{
  "image_size": 48,
  "crop_scale_min": 1,
  "mlp_ratio": 2.67,
  "num_experts": 16,
  "kernel_size": 3,
  "residual_init": "none",
  "momentum": 0.95,
  "steps": 15600,
  "epochs": 5.1,
  "adamw_weight_decay_other_params": 0
}
Rows from block 3 of a small masked image model, named by matrix and row number. Rows with one number within an expert belong to one neuron, the router's apart. Each number is 200 + 20 x the weight over its row's rms, rounded and kept within 0 to 999. All counts start at 0.
After each expert's rows are labels from the 100 images, of 14976, where the router gives the expert most weight on average: "top examples" is what is common among them. Only what is clearly more common there than usual is listed. The data: microscope photos of single blood and bone marrow cells. In brackets: how many of the 100.
# router: router (model.blocks.3.mlp.router.weight, 16x192, trained with AdamW), inputs 0-191
# gate: expert gate (model.blocks.3.mlp.gate, 16x48x192), inputs 0-191
# up: expert up (model.blocks.3.mlp.up, 16x48x192), inputs 0-191
# down: expert down (model.blocks.3.mlp.down, 16x192x48, transposed), outputs 0-191

# expert 3
router.3,189,174,159,203,213,195,220,174,194,178,239,238,215,201,196,186,200,191,197,208,214,220,184,250,208,193,187,190,223,199,202,218,135,196,222,199,244,184,186,199,228,176,211,244,173,227,217,231,209,198,191,204,200,205,180,196,181,219,197,207,192,177,194,236,220,192,198,214,216,205,215,219,218,202,228,185,217,190,221,229,199,187,179,194,236,194,167,222,201,203,217,214,193,193,228,183,174,173,208,204,202,159,160,203,217,207,214,200,188,199,227,188,209,160,203,233,186,231,203,186,212,192,202,212,222,194,216,186,230,191,210,164,209,199,185,205,207,208,213,232,217,188,167,201,189,186,185,222,174,188,193,179,177,136,215,188,214,166,216,193,197,196,210,171,172,212,209,195,183,220,168,171,192,186,225,200,219,243,225,226,168,217,200,188,187,213,177,199,201,188,213,190
gate.0,190,204,204,195,227,207,215,180,222,181,185,204,192,191,207,187,227,222,181,203,196,198,172,249,200,218,205,215,224,202,208,203,208,188,202,197,244,181,193,198,167,200,198,149,207,194,232,223,196,207,205,221,195,174,205,196,197,206,215,172,218,161,209,173,189,173,207,190,153,207,194,194,216,223,205,213,177,167,202,203,198,194,166,196,198,186,232,196,185,239,193,203,234,193,177,210,226,176,211,223,207,216,218,202,239,192,232,204,175,214,217,181,168,231,211,175,185,172,213,192,217,213,219,210,189,226,187,178,190,177,201,203,202,190,198,192,192,195,217,171,166,171,223,207,191,236,172,193,210,191,222,224,192,248,221,201,193,213,201,182,228,215,177,186,219,206,237,206,191,167,202,197,201,174,193,153,212,115,205,198,176,213,201,168,211,191,211,202,227,186,197,223
up.0,205,221,165,239,204,181,192,190,175,209,177,185,189,194,192,189,207,185,222,207,245,226,198,164,170,263,194,201,145,212,188,213,177,210,197,207,191,187,183,197,207,235,199,199,229,173,217,193,203,202,178,180,185,204,189,200,180,206,191,201,217,207,207,231,213,237,195,213,242,215,166,214,185,194,179,181,217,193,179,242,199,198,232,232,227,185,195,210,222,169,206,195,176,209,204,197,190,233,228,177,191,236,200,176,192,174,168,187,212,193,166,172,195,223,239,189,224,217,204,158,176,205,218,180,209,160,196,199,225,237,190,213,221,178,218,198,204,209,191,202,206,207,194,206,207,194,188,193,211,227,199,190,208,204,193,201,208,201,199,222,158,184,224,219,185,200,176,214,198,205,205,226,193,233,184,206,170,224,205,177,156,180,191,210,206,176,197,196,149,215,193,209
down.0,226,192,193,197,191,211,224,230,241,206,173,189,198,179,181,225,213,210,161,198,191,168,208,198,191,175,204,220,233,185,226,194,231,200,214,255,172,221,193,177,241,199,194,174,241,189,211,194,194,190,207,190,226,167,203,195,149,181,182,196,205,226,208,216,165,174,253,201,189,198,203,215,213,197,218,241,198,200,187,200,193,201,228,210,208,177,207,201,191,177,200,208,189,225,203,158,231,199,194,172,196,197,203,217,221,196,191,204,200,200,163,200,203,217,194,206,193,195,188,212,193,200,184,220,228,192,218,255,168,219,199,196,176,201,226,178,206,184,194,239,193,211,188,235,169,213,222,172,180,198,212,232,186,196,189,214,210,212,197,220,223,232,196,180,175,197,221,160,222,224,216,236,209,202,205,174,194,232,183,201,206,201,237,223,209,236,178,203,207,206,183,181
top examples: smear: peripheral blood (35)

# expert 15
router.15,196,210,185,150,208,192,230,193,189,175,156,196,196,197,208,274,224,225,203,206,230,185,181,168,197,207,165,179,194,224,213,200,182,204,207,198,166,215,205,195,163,240,212,181,200,150,220,219,193,183,178,209,167,177,180,176,159,224,205,198,194,235,218,200,197,199,180,180,191,179,173,174,205,216,210,220,232,212,235,207,191,213,216,185,230,189,171,220,219,188,216,216,189,169,196,219,186,214,181,202,198,247,202,199,209,210,212,203,197,198,212,193,205,221,199,222,194,192,230,193,179,187,213,190,194,217,179,201,171,218,186,199,227,194,186,190,196,177,182,208,204,198,233,209,215,204,209,191,194,191,210,216,186,195,154,228,196,215,184,236,227,158,212,195,200,218,179,202,218,210,188,206,178,184,220,234,210,186,231,199,231,157,165,195,195,187,212,197,228,192,213,216
gate.0,259,200,210,161,166,179,221,212,200,180,192,234,222,173,204,156,241,190,231,193,228,211,201,187,224,217,171,221,202,205,201,168,198,165,176,200,268,220,193,172,199,226,165,213,200,205,186,192,200,212,172,177,157,200,188,210,216,211,208,173,203,185,193,179,218,168,181,217,194,216,202,219,214,186,202,155,174,189,211,219,213,162,225,193,216,230,199,223,244,200,180,189,187,189,199,207,216,224,228,212,196,211,157,187,217,236,193,208,212,203,221,203,214,252,214,200,217,194,199,207,181,208,184,192,187,216,188,187,236,193,207,186,210,193,187,190,190,160,192,199,199,196,222,215,193,196,206,201,197,195,192,194,204,210,186,173,184,173,237,212,232,204,201,178,245,189,179,200,207,177,184,207,215,173,208,201,179,200,193,198,199,203,184,207,182,227,210,213,226,205,178,222
up.0,220,233,209,197,206,182,219,224,164,198,172,188,166,185,228,172,231,200,219,225,230,177,212,186,183,192,185,203,162,151,205,211,198,152,180,201,209,228,207,184,164,198,179,202,176,248,193,198,175,204,197,185,172,206,235,187,184,201,207,185,209,207,228,162,193,204,187,175,224,206,200,190,197,190,197,201,222,214,208,206,188,192,207,179,226,198,204,204,223,168,202,177,194,210,179,202,170,210,211,204,203,195,220,184,171,189,181,172,242,192,205,213,218,195,211,221,177,190,176,238,216,180,212,206,215,218,256,220,200,216,179,230,220,213,144,199,201,197,208,220,201,195,215,215,178,186,216,204,192,138,179,218,247,213,204,191,212,225,206,209,223,162,190,194,194,187,192,191,220,207,165,206,189,193,207,229,184,212,200,189,223,229,227,227,194,202,204,219,212,220,192,205
down.0,221,219,215,168,207,185,173,207,223,193,219,236,227,164,186,200,216,242,179,194,207,214,211,157,179,240,214,166,187,169,206,184,188,188,195,238,167,222,221,191,227,181,248,205,181,199,203,217,190,187,195,205,210,181,206,158,187,184,207,194,212,198,207,188,230,209,229,189,215,202,184,151,189,225,195,223,187,214,194,195,188,220,198,217,225,185,220,180,222,177,205,196,191,203,205,219,220,197,168,208,184,214,239,199,198,207,181,207,210,213,205,196,179,207,221,229,167,209,175,172,210,181,191,230,239,202,221,203,217,197,182,223,187,188,182,182,186,162,210,176,217,209,178,219,201,249,241,191,220,192,217,165,237,201,226,173,213,186,205,197,217,196,219,229,217,195,207,199,205,201,192,178,197,192,231,228,192,211,192,185,208,237,219,248,208,174,212,207,195,230,196,217
top examples: smear: peripheral blood (56)

# expert 7
router.7,201,195,226,223,201,185,189,175,200,230,172,158,161,225,195,178,228,200,193,207,175,217,209,212,199,168,145,206,194,198,224,211,225,223,184,206,223,197,203,212,235,169,221,181,186,215,213,207,192,201,216,204,199,212,196,201,202,216,201,227,215,214,190,201,204,223,212,242,217,228,233,181,210,181,207,198,224,198,194,224,194,217,169,214,154,152,166,202,166,211,215,196,173,179,212,241,178,248,206,206,201,187,185,204,196,174,231,191,208,204,234,224,184,167,209,179,187,187,195,203,198,194,168,188,202,222,253,207,193,180,196,179,185,214,183,247,204,171,247,206,196,174,226,202,232,225,173,197,214,193,202,188,185,177,183,172,210,217,205,206,184,212,199,208,227,208,192,225,211,203,193,194,189,183,216,179,214,215,196,181,243,206,205,193,225,187,191,208,170,183,209,215
gate.0,232,184,227,174,205,211,170,179,215,173,222,241,211,200,209,210,228,215,182,200,187,233,164,203,209,227,176,217,175,194,184,225,225,202,205,211,191,160,187,184,229,183,228,203,184,197,150,197,242,222,192,183,183,224,190,164,210,203,196,182,212,190,194,219,260,187,192,217,214,181,194,203,182,199,182,210,239,193,232,233,194,218,203,189,188,226,200,201,195,184,240,167,198,196,172,196,215,211,212,206,203,210,179,197,205,186,177,184,179,215,192,180,219,195,207,199,203,195,178,227,194,175,186,214,182,213,236,191,162,178,218,172,219,197,216,208,184,223,183,203,204,186,156,179,219,214,157,224,246,189,187,231,154,219,212,217,192,226,192,170,222,206,203,186,198,210,221,173,225,183,203,211,184,214,197,204,199,199,183,211,225,188,179,196,194,194,203,197,176,199,203,247
up.0,190,196,203,212,191,173,231,177,173,202,210,169,184,204,196,181,191,187,191,221,204,192,208,199,191,181,227,169,211,210,214,179,190,195,190,185,212,225,199,198,164,241,192,183,198,201,260,200,157,195,209,193,220,178,210,237,202,183,199,229,188,200,236,183,172,197,229,170,186,200,198,189,197,204,179,186,154,212,205,207,216,194,205,255,209,168,197,209,219,197,177,235,212,199,212,181,197,170,191,190,196,183,210,193,175,226,211,221,205,201,196,207,205,227,210,209,196,194,210,162,205,217,212,184,208,186,172,210,224,206,179,203,184,194,198,218,226,187,211,199,196,169,248,225,176,205,258,204,163,217,209,184,232,200,210,191,208,162,191,220,186,221,187,212,202,203,162,225,208,235,180,178,234,188,189,195,225,168,209,197,144,212,180,198,216,199,214,201,234,215,220,161
down.0,225,197,224,221,191,192,208,209,178,162,192,214,232,210,202,210,222,170,191,173,175,189,178,208,190,208,230,215,174,207,234,232,191,224,188,213,215,215,225,186,219,178,174,201,173,211,204,210,201,177,197,188,215,224,177,220,205,213,191,178,204,224,173,212,155,207,212,175,178,198,209,185,195,199,191,190,210,220,178,186,234,194,171,165,205,194,209,205,196,205,225,197,165,172,219,209,208,217,230,177,186,210,191,213,169,226,214,206,168,241,198,185,255,213,205,208,202,200,209,188,180,227,217,175,231,212,184,235,228,172,198,208,200,177,204,207,172,189,219,200,252,185,225,225,243,198,177,196,191,193,211,197,206,211,198,232,167,196,161,244,238,205,178,218,216,185,198,198,172,202,197,189,215,207,183,184,178,193,226,210,209,223,230,204,178,217,192,174,227,209,184,242
top examples: smear: peripheral blood (37)

# expert 5
router.5,182,180,209,237,189,204,203,156,216,185,198,179,163,202,227,219,222,205,181,180,216,188,179,227,227,204,176,190,213,183,225,230,172,184,222,197,261,186,209,199,219,196,210,206,184,225,195,212,193,238,186,213,211,213,201,176,193,214,188,214,217,258,195,212,201,212,197,210,239,194,196,187,217,208,182,171,224,188,199,215,208,170,172,197,193,171,172,213,217,200,205,239,198,181,226,211,179,175,175,221,187,166,200,199,175,167,203,206,199,231,204,192,198,187,214,183,217,201,208,192,224,181,198,205,234,193,235,191,194,192,186,184,218,204,184,211,204,185,222,221,179,152,172,196,226,193,181,188,179,187,208,214,176,196,186,191,191,176,222,228,166,175,179,178,166,163,184,189,189,216,172,168,186,183,218,143,220,190,207,195,188,176,176,193,223,204,196,213,236,197,193,195
gate.0,221,166,189,226,182,181,231,255,205,176,196,191,194,201,214,248,223,167,162,199,195,185,223,209,187,223,184,216,142,179,177,185,205,202,168,227,217,231,210,176,246,189,188,199,244,187,174,208,235,168,216,180,191,182,190,209,175,189,201,232,209,207,192,203,218,196,226,180,205,226,224,164,193,185,196,220,202,196,218,187,198,205,197,207,214,200,179,218,222,186,204,218,219,179,170,199,174,194,236,201,207,166,200,202,221,204,208,209,162,220,210,197,197,197,188,202,168,196,222,186,180,181,194,194,190,150,203,186,179,170,189,235,191,185,182,195,193,191,216,190,219,185,205,212,184,191,206,202,203,190,182,220,206,215,204,191,204,190,215,211,243,191,211,228,209,201,169,189,189,209,159,207,231,228,190,181,179,209,208,192,189,218,236,216,191,199,242,178,227,233,220,199
up.0,181,228,189,183,199,211,181,173,206,218,209,212,190,205,182,159,214,197,218,212,188,229,163,190,196,204,186,193,280,198,212,206,189,198,216,190,198,186,213,200,163,181,200,217,166,221,216,196,163,226,182,210,217,213,179,191,222,209,190,176,193,197,186,239,193,211,164,209,202,173,190,220,192,194,216,187,201,206,189,194,201,183,191,230,180,188,219,177,179,235,183,164,194,186,217,219,218,164,181,194,196,226,175,207,185,208,183,200,219,187,212,213,196,192,212,203,235,197,197,239,211,180,211,212,211,268,212,198,217,191,197,193,215,219,209,201,202,217,200,219,215,214,208,183,191,233,190,209,205,222,223,199,205,172,189,193,207,200,210,182,170,189,200,174,215,220,235,234,213,172,203,188,187,140,218,180,215,171,171,179,219,178,172,197,205,217,155,231,180,155,191,201
down.0,212,173,215,218,202,180,220,197,233,196,198,197,219,197,189,209,200,178,196,190,201,175,193,195,155,182,187,190,224,196,202,178,186,228,212,288,215,202,179,179,205,219,172,224,230,237,189,202,205,204,214,217,218,189,222,200,196,204,206,181,172,197,181,208,204,196,206,177,215,202,193,229,185,171,217,212,182,238,231,175,188,191,172,213,202,196,190,192,230,172,209,192,196,192,234,207,196,194,188,185,159,176,204,202,174,197,212,220,167,175,170,211,166,174,211,230,205,215,202,193,161,262,175,225,213,195,210,219,173,178,191,197,182,170,240,208,222,203,189,189,223,230,193,191,230,198,183,179,209,195,198,205,219,196,204,227,216,208,216,239,197,187,198,231,177,183,175,214,203,209,192,217,183,229,159,189,225,202,165,210,197,187,228,180,205,212,196,188,206,208,235,196
top examples: smear: peripheral blood (81)

# expert 10
router.10,165,179,232,189,200,185,174,209,193,180,214,194,222,203,200,216,171,188,209,206,233,167,189,210,219,210,232,211,195,240,198,207,181,214,204,199,202,199,224,200,188,206,200,140,198,184,166,233,175,224,207,213,220,221,194,185,215,194,183,191,185,203,181,217,196,224,210,199,187,211,205,237,178,227,231,198,192,172,217,177,207,217,195,187,199,195,180,207,188,188,200,201,197,209,217,218,203,141,170,190,217,204,245,198,204,177,164,177,170,222,218,212,202,211,221,162,168,209,185,207,212,242,206,180,184,201,192,184,198,202,214,193,179,203,205,179,225,163,176,171,214,247,194,232,218,193,188,183,184,213,208,215,159,240,203,185,177,179,201,216,188,214,209,164,175,210,213,201,169,218,223,169,228,161,211,190,222,177,183,199,195,211,228,175,185,196,196,209,218,190,199,244
gate.0,178,194,240,208,206,181,220,222,213,215,191,206,216,162,171,207,166,210,179,204,183,214,217,248,221,247,200,208,167,247,194,230,223,209,214,200,186,174,232,224,209,224,198,217,188,232,199,198,193,218,192,193,220,185,202,205,185,192,217,173,195,190,164,208,192,187,195,209,211,197,215,211,209,206,186,202,199,212,187,180,192,191,190,185,200,185,186,200,183,244,170,216,216,189,183,205,224,208,181,215,200,223,196,209,196,168,178,191,209,211,209,193,201,213,220,191,220,196,178,197,188,177,210,208,181,178,195,188,231,168,163,218,219,194,211,229,216,220,222,168,219,234,136,180,223,201,161,141,222,191,234,188,185,203,221,199,195,209,222,194,206,201,186,193,176,194,196,190,201,217,168,229,236,181,190,204,181,185,175,224,221,200,204,183,193,131,209,192,191,218,198,217
up.0,219,183,210,196,198,206,206,244,215,169,195,199,225,178,195,195,195,219,216,180,198,206,227,203,191,170,222,231,209,219,196,175,170,207,202,205,196,188,221,226,171,243,188,181,245,248,218,189,221,204,173,191,237,188,184,196,167,195,223,197,217,204,192,218,199,238,217,176,198,215,184,198,197,197,225,184,177,208,164,174,203,210,208,190,193,205,162,195,181,243,196,193,172,189,187,223,236,232,212,197,196,170,185,201,173,177,193,203,205,199,184,197,193,194,178,191,215,232,175,202,194,212,262,211,186,177,189,218,185,227,204,210,226,181,188,175,216,183,205,199,181,213,181,233,223,186,210,191,194,211,226,209,163,224,206,181,192,228,224,185,210,217,198,192,190,195,184,204,179,225,189,187,219,225,166,217,159,194,205,197,230,218,171,196,219,132,201,186,222,218,195,203
down.0,180,204,231,218,215,190,170,168,195,218,234,222,191,207,205,218,185,216,182,224,234,218,199,199,185,253,183,215,193,209,236,186,217,153,195,189,230,170,196,181,184,192,187,194,237,182,217,225,198,193,189,212,174,208,186,208,206,216,190,222,222,163,212,172,223,189,173,185,190,208,212,185,215,201,181,234,218,218,206,221,190,196,201,191,193,208,216,157,211,216,190,201,217,206,188,192,180,186,198,197,250,207,198,178,180,196,222,207,189,188,214,196,168,210,187,210,184,215,188,218,227,180,140,189,205,233,193,201,205,190,202,206,193,188,174,205,190,218,191,223,211,171,175,233,221,222,181,190,174,173,197,188,172,232,185,156,170,193,208,171,227,196,210,199,163,207,182,233,176,189,223,189,222,198,219,185,201,201,211,192,235,216,212,197,163,173,218,187,190,173,148,212
top examples: cell type: artefact (27)

# expert 11
router.11,159,207,231,228,183,189,182,190,220,186,168,138,147,206,190,160,213,196,202,204,234,215,197,176,192,186,212,225,197,206,195,165,205,209,212,201,213,197,208,211,170,217,216,167,182,186,192,207,175,220,208,199,185,213,209,204,199,205,193,200,207,242,210,187,199,198,206,222,184,203,195,197,208,209,219,202,183,231,177,197,201,181,214,187,169,153,205,214,174,206,191,172,206,215,216,245,210,207,239,209,211,192,202,206,220,216,224,192,192,188,190,202,208,182,207,178,191,215,193,169,199,173,179,180,210,192,213,193,146,198,224,227,182,217,186,184,185,220,250,193,202,261,235,220,174,204,198,214,203,227,212,226,199,236,194,206,196,238,187,207,177,237,183,223,202,252,188,217,189,179,198,217,171,204,178,198,195,221,205,189,209,208,237,196,221,191,178,207,226,201,185,199
gate.0,228,197,215,182,203,207,209,203,191,196,206,181,245,211,169,213,162,193,204,213,188,182,192,190,178,243,188,191,225,182,201,210,224,194,244,194,142,214,196,220,216,208,188,246,189,191,171,202,220,209,198,209,209,170,191,187,201,265,220,234,192,204,243,227,189,170,217,207,176,212,225,186,207,167,175,196,199,186,196,178,212,220,196,211,210,176,210,223,222,211,214,162,193,201,194,211,163,181,210,175,197,211,157,213,206,208,196,190,210,219,203,187,194,231,184,197,197,175,212,219,231,181,219,178,206,164,221,186,184,187,180,194,206,195,165,182,198,170,198,200,192,195,205,183,227,209,239,191,193,192,192,212,192,216,186,159,224,176,216,213,220,175,213,230,182,185,195,164,219,182,264,192,217,179,190,218,194,206,215,208,196,168,208,192,170,215,202,202,213,179,202,210
up.0,216,179,235,216,206,193,205,176,197,217,233,195,193,206,218,166,188,168,192,241,172,166,193,225,186,180,231,175,209,215,208,224,214,210,206,190,193,194,203,195,190,200,190,207,212,204,231,179,257,137,205,192,155,176,199,212,226,214,202,186,202,195,203,204,215,209,209,195,215,227,229,203,170,181,207,227,186,207,249,190,187,204,203,255,196,196,171,205,211,204,200,200,200,198,189,167,200,244,194,196,183,216,185,199,172,176,197,189,202,224,206,193,206,233,203,202,175,184,213,203,204,210,195,198,211,186,244,218,194,199,185,228,218,234,185,241,204,186,198,212,196,200,177,188,159,197,198,203,180,173,209,187,244,212,187,212,185,157,209,222,167,170,193,204,222,187,229,179,177,241,197,215,236,209,230,205,207,158,194,177,197,202,186,202,228,194,203,187,211,208,188,202
down.0,227,194,196,213,195,206,212,195,221,235,188,195,214,222,183,204,237,197,191,160,206,226,214,229,207,235,213,162,170,201,208,229,192,220,174,246,173,188,219,238,203,166,174,203,179,193,194,173,206,173,208,209,235,193,194,197,229,221,210,184,187,183,207,201,210,220,205,214,184,181,177,189,223,205,185,206,173,160,205,214,179,188,187,220,216,190,164,191,216,175,232,197,215,189,192,187,199,232,201,215,181,210,229,205,192,198,197,207,198,186,227,212,210,236,163,205,217,205,207,193,186,198,235,196,190,196,217,139,166,188,202,214,206,180,198,230,221,172,218,226,252,225,214,189,174,213,172,174,194,207,240,224,201,183,210,215,207,237,182,199,208,172,203,211,210,176,219,187,187,191,209,197,204,261,185,203,184,185,206,193,198,216,231,193,206,230,204,231,207,204,177,189
top examples: cell type: artefact (39)

# expert 8
router.8,204,185,209,197,191,196,211,168,191,232,240,180,207,216,200,183,196,205,231,207,189,225,194,236,220,172,236,202,217,218,202,211,189,195,177,198,174,198,202,199,210,197,225,138,164,188,224,238,174,198,191,188,195,221,172,198,195,228,198,193,216,213,184,201,209,225,215,240,216,188,214,189,184,190,220,183,169,226,220,222,204,224,223,167,190,165,160,203,175,202,216,181,195,192,204,194,180,210,216,203,196,239,182,197,179,172,201,188,207,187,222,223,204,226,211,200,198,206,199,187,168,221,215,202,208,184,199,217,192,172,161,222,172,214,197,262,170,209,260,206,192,186,196,170,183,215,222,200,206,220,195,190,147,214,209,212,203,240,191,203,164,220,210,205,226,218,186,208,213,222,196,188,183,193,215,151,226,197,231,217,193,205,189,215,196,199,206,180,221,208,211,212
gate.0,203,183,169,204,211,216,211,178,198,188,201,180,207,203,234,163,217,205,183,203,206,179,188,230,196,253,190,209,197,165,188,185,207,232,163,203,220,221,207,214,215,211,219,226,209,287,205,196,240,203,173,206,208,206,214,197,191,169,211,200,186,209,180,201,200,228,191,159,206,200,214,168,223,219,209,170,215,210,179,200,212,232,213,232,200,230,210,203,204,204,210,211,205,166,202,145,198,181,195,170,189,178,206,175,199,208,213,189,254,222,189,188,188,224,201,214,195,217,210,212,219,170,181,201,203,187,187,186,172,211,198,216,181,194,165,197,194,211,211,184,180,196,195,204,201,227,205,217,184,200,203,201,237,184,219,227,185,192,233,222,220,233,147,191,198,215,174,178,185,179,170,203,184,224,172,192,225,212,199,181,194,207,213,225,199,201,171,201,175,198,200,174
up.0,194,235,218,181,214,196,185,224,211,196,220,217,185,212,229,175,229,181,200,181,224,192,231,199,204,214,177,187,194,196,193,190,197,194,177,209,213,181,223,199,162,170,144,211,236,213,177,201,205,235,202,185,217,225,184,211,200,234,214,168,205,202,210,200,203,193,185,225,194,215,198,187,214,189,197,195,215,174,161,197,197,204,206,199,190,179,182,202,203,159,234,220,184,220,209,156,187,192,212,204,194,211,191,216,183,183,194,205,204,189,175,188,213,206,202,137,197,184,192,207,201,209,169,208,237,193,187,188,233,203,200,241,180,181,193,188,231,201,128,236,213,168,193,206,243,225,167,199,191,190,209,199,178,185,226,170,186,197,228,206,225,198,209,210,167,203,192,205,211,167,215,228,197,215,227,185,182,211,190,210,220,185,197,147,220,231,203,185,191,198,202,227
down.0,171,202,217,206,210,189,202,172,189,184,222,222,216,237,203,177,171,209,186,221,194,197,179,187,190,234,198,187,224,197,190,190,216,178,170,214,189,155,182,184,209,207,159,235,184,213,160,227,151,206,208,192,175,187,204,195,228,234,195,194,232,203,219,174,201,187,178,194,213,194,237,212,212,220,178,223,231,235,171,208,174,182,179,193,170,199,201,200,214,207,186,232,206,174,216,197,202,234,214,187,174,184,226,201,210,197,209,181,201,200,138,159,212,200,211,208,220,222,205,187,219,177,188,156,191,222,187,198,166,200,179,220,207,204,225,195,180,199,190,216,208,223,181,215,190,226,171,212,178,177,213,164,207,199,213,164,223,178,192,195,168,211,222,217,203,213,191,206,180,174,197,183,186,172,193,212,182,194,208,223,216,191,224,176,214,214,205,255,225,199,194,201
top examples: cell type: artefact (25)

# expert 9
router.9,178,206,207,183,216,170,199,188,189,221,205,208,186,221,228,153,203,166,191,169,201,191,199,214,184,168,219,175,214,161,203,206,167,227,174,198,175,199,221,196,179,199,163,207,187,196,226,212,183,186,189,205,207,219,225,194,180,246,202,200,201,222,206,190,207,215,207,231,206,223,204,191,209,181,189,162,194,226,208,219,196,222,220,148,180,142,197,204,211,203,181,246,178,181,210,178,182,214,211,197,192,190,226,193,202,162,221,199,195,194,220,212,186,220,218,222,185,205,256,199,192,233,212,213,206,220,172,212,194,202,200,211,241,187,188,239,207,235,224,211,205,239,230,200,237,180,191,191,197,197,214,203,208,175,206,186,193,174,189,214,181,166,190,203,208,205,181,217,194,207,218,197,164,191,231,193,226,189,198,210,224,213,207,230,218,194,215,227,252,202,182,214
gate.0,256,203,162,190,197,201,191,171,206,183,179,218,191,193,206,199,229,200,164,215,163,206,170,209,245,236,204,173,213,185,215,192,248,187,176,195,138,200,205,203,178,180,197,226,188,214,192,191,238,184,197,209,188,188,229,177,168,200,186,227,192,224,224,199,203,210,214,204,211,189,181,214,184,229,214,192,230,176,243,235,219,204,196,185,247,230,164,207,227,209,210,184,220,178,188,220,171,195,181,178,214,203,186,223,230,216,215,190,185,194,154,231,213,208,190,226,210,215,194,229,209,170,188,178,194,196,180,197,197,242,186,209,204,214,214,172,199,181,191,207,190,181,207,204,207,212,196,192,202,206,218,170,207,204,209,200,206,223,200,172,188,184,204,180,173,209,184,182,203,213,209,198,194,247,178,237,173,173,173,211,194,213,201,207,195,173,197,181,226,218,208,208
up.0,239,243,158,196,204,185,196,193,196,191,181,198,213,210,194,219,208,186,161,189,202,225,181,211,243,186,251,167,242,203,220,185,207,217,210,197,154,188,195,201,219,180,214,217,197,218,190,214,219,177,210,199,185,179,229,184,186,183,216,222,219,198,221,218,206,218,222,178,177,224,202,218,200,208,232,172,224,200,195,207,187,193,220,173,252,189,178,215,193,205,185,205,183,184,186,220,192,178,190,178,213,218,185,196,181,194,208,218,180,221,165,220,196,198,185,225,186,199,202,248,221,137,213,177,209,190,163,195,232,211,211,183,213,213,227,180,218,210,177,231,197,206,167,207,197,223,177,206,208,197,211,200,201,205,201,192,205,191,195,169,176,189,196,195,178,237,171,188,191,210,207,209,169,216,193,238,195,167,157,198,214,206,199,182,203,207,184,213,256,202,200,186
down.0,196,179,213,210,216,186,166,239,216,204,218,182,206,212,178,213,186,197,176,219,177,176,218,246,170,216,182,193,207,196,189,253,198,191,195,161,184,214,195,180,188,209,202,213,185,224,201,203,206,192,195,214,188,237,194,171,158,214,255,218,197,212,221,224,202,183,228,184,203,203,185,196,177,201,174,197,231,194,160,182,178,224,207,193,193,206,170,195,207,196,184,215,193,223,202,158,197,185,234,177,207,193,196,192,187,227,192,189,208,206,205,194,186,174,205,220,196,241,217,195,217,229,229,213,198,181,207,194,186,175,226,178,219,187,185,207,218,206,205,223,166,220,161,214,222,185,187,200,232,213,203,173,212,253,192,214,233,160,196,221,194,187,174,199,232,191,231,204,213,236,250,205,206,195,180,208,194,192,215,194,207,171,219,248,209,188,206,215,173,178,191,200
top examples: cell type: erythroblast (32)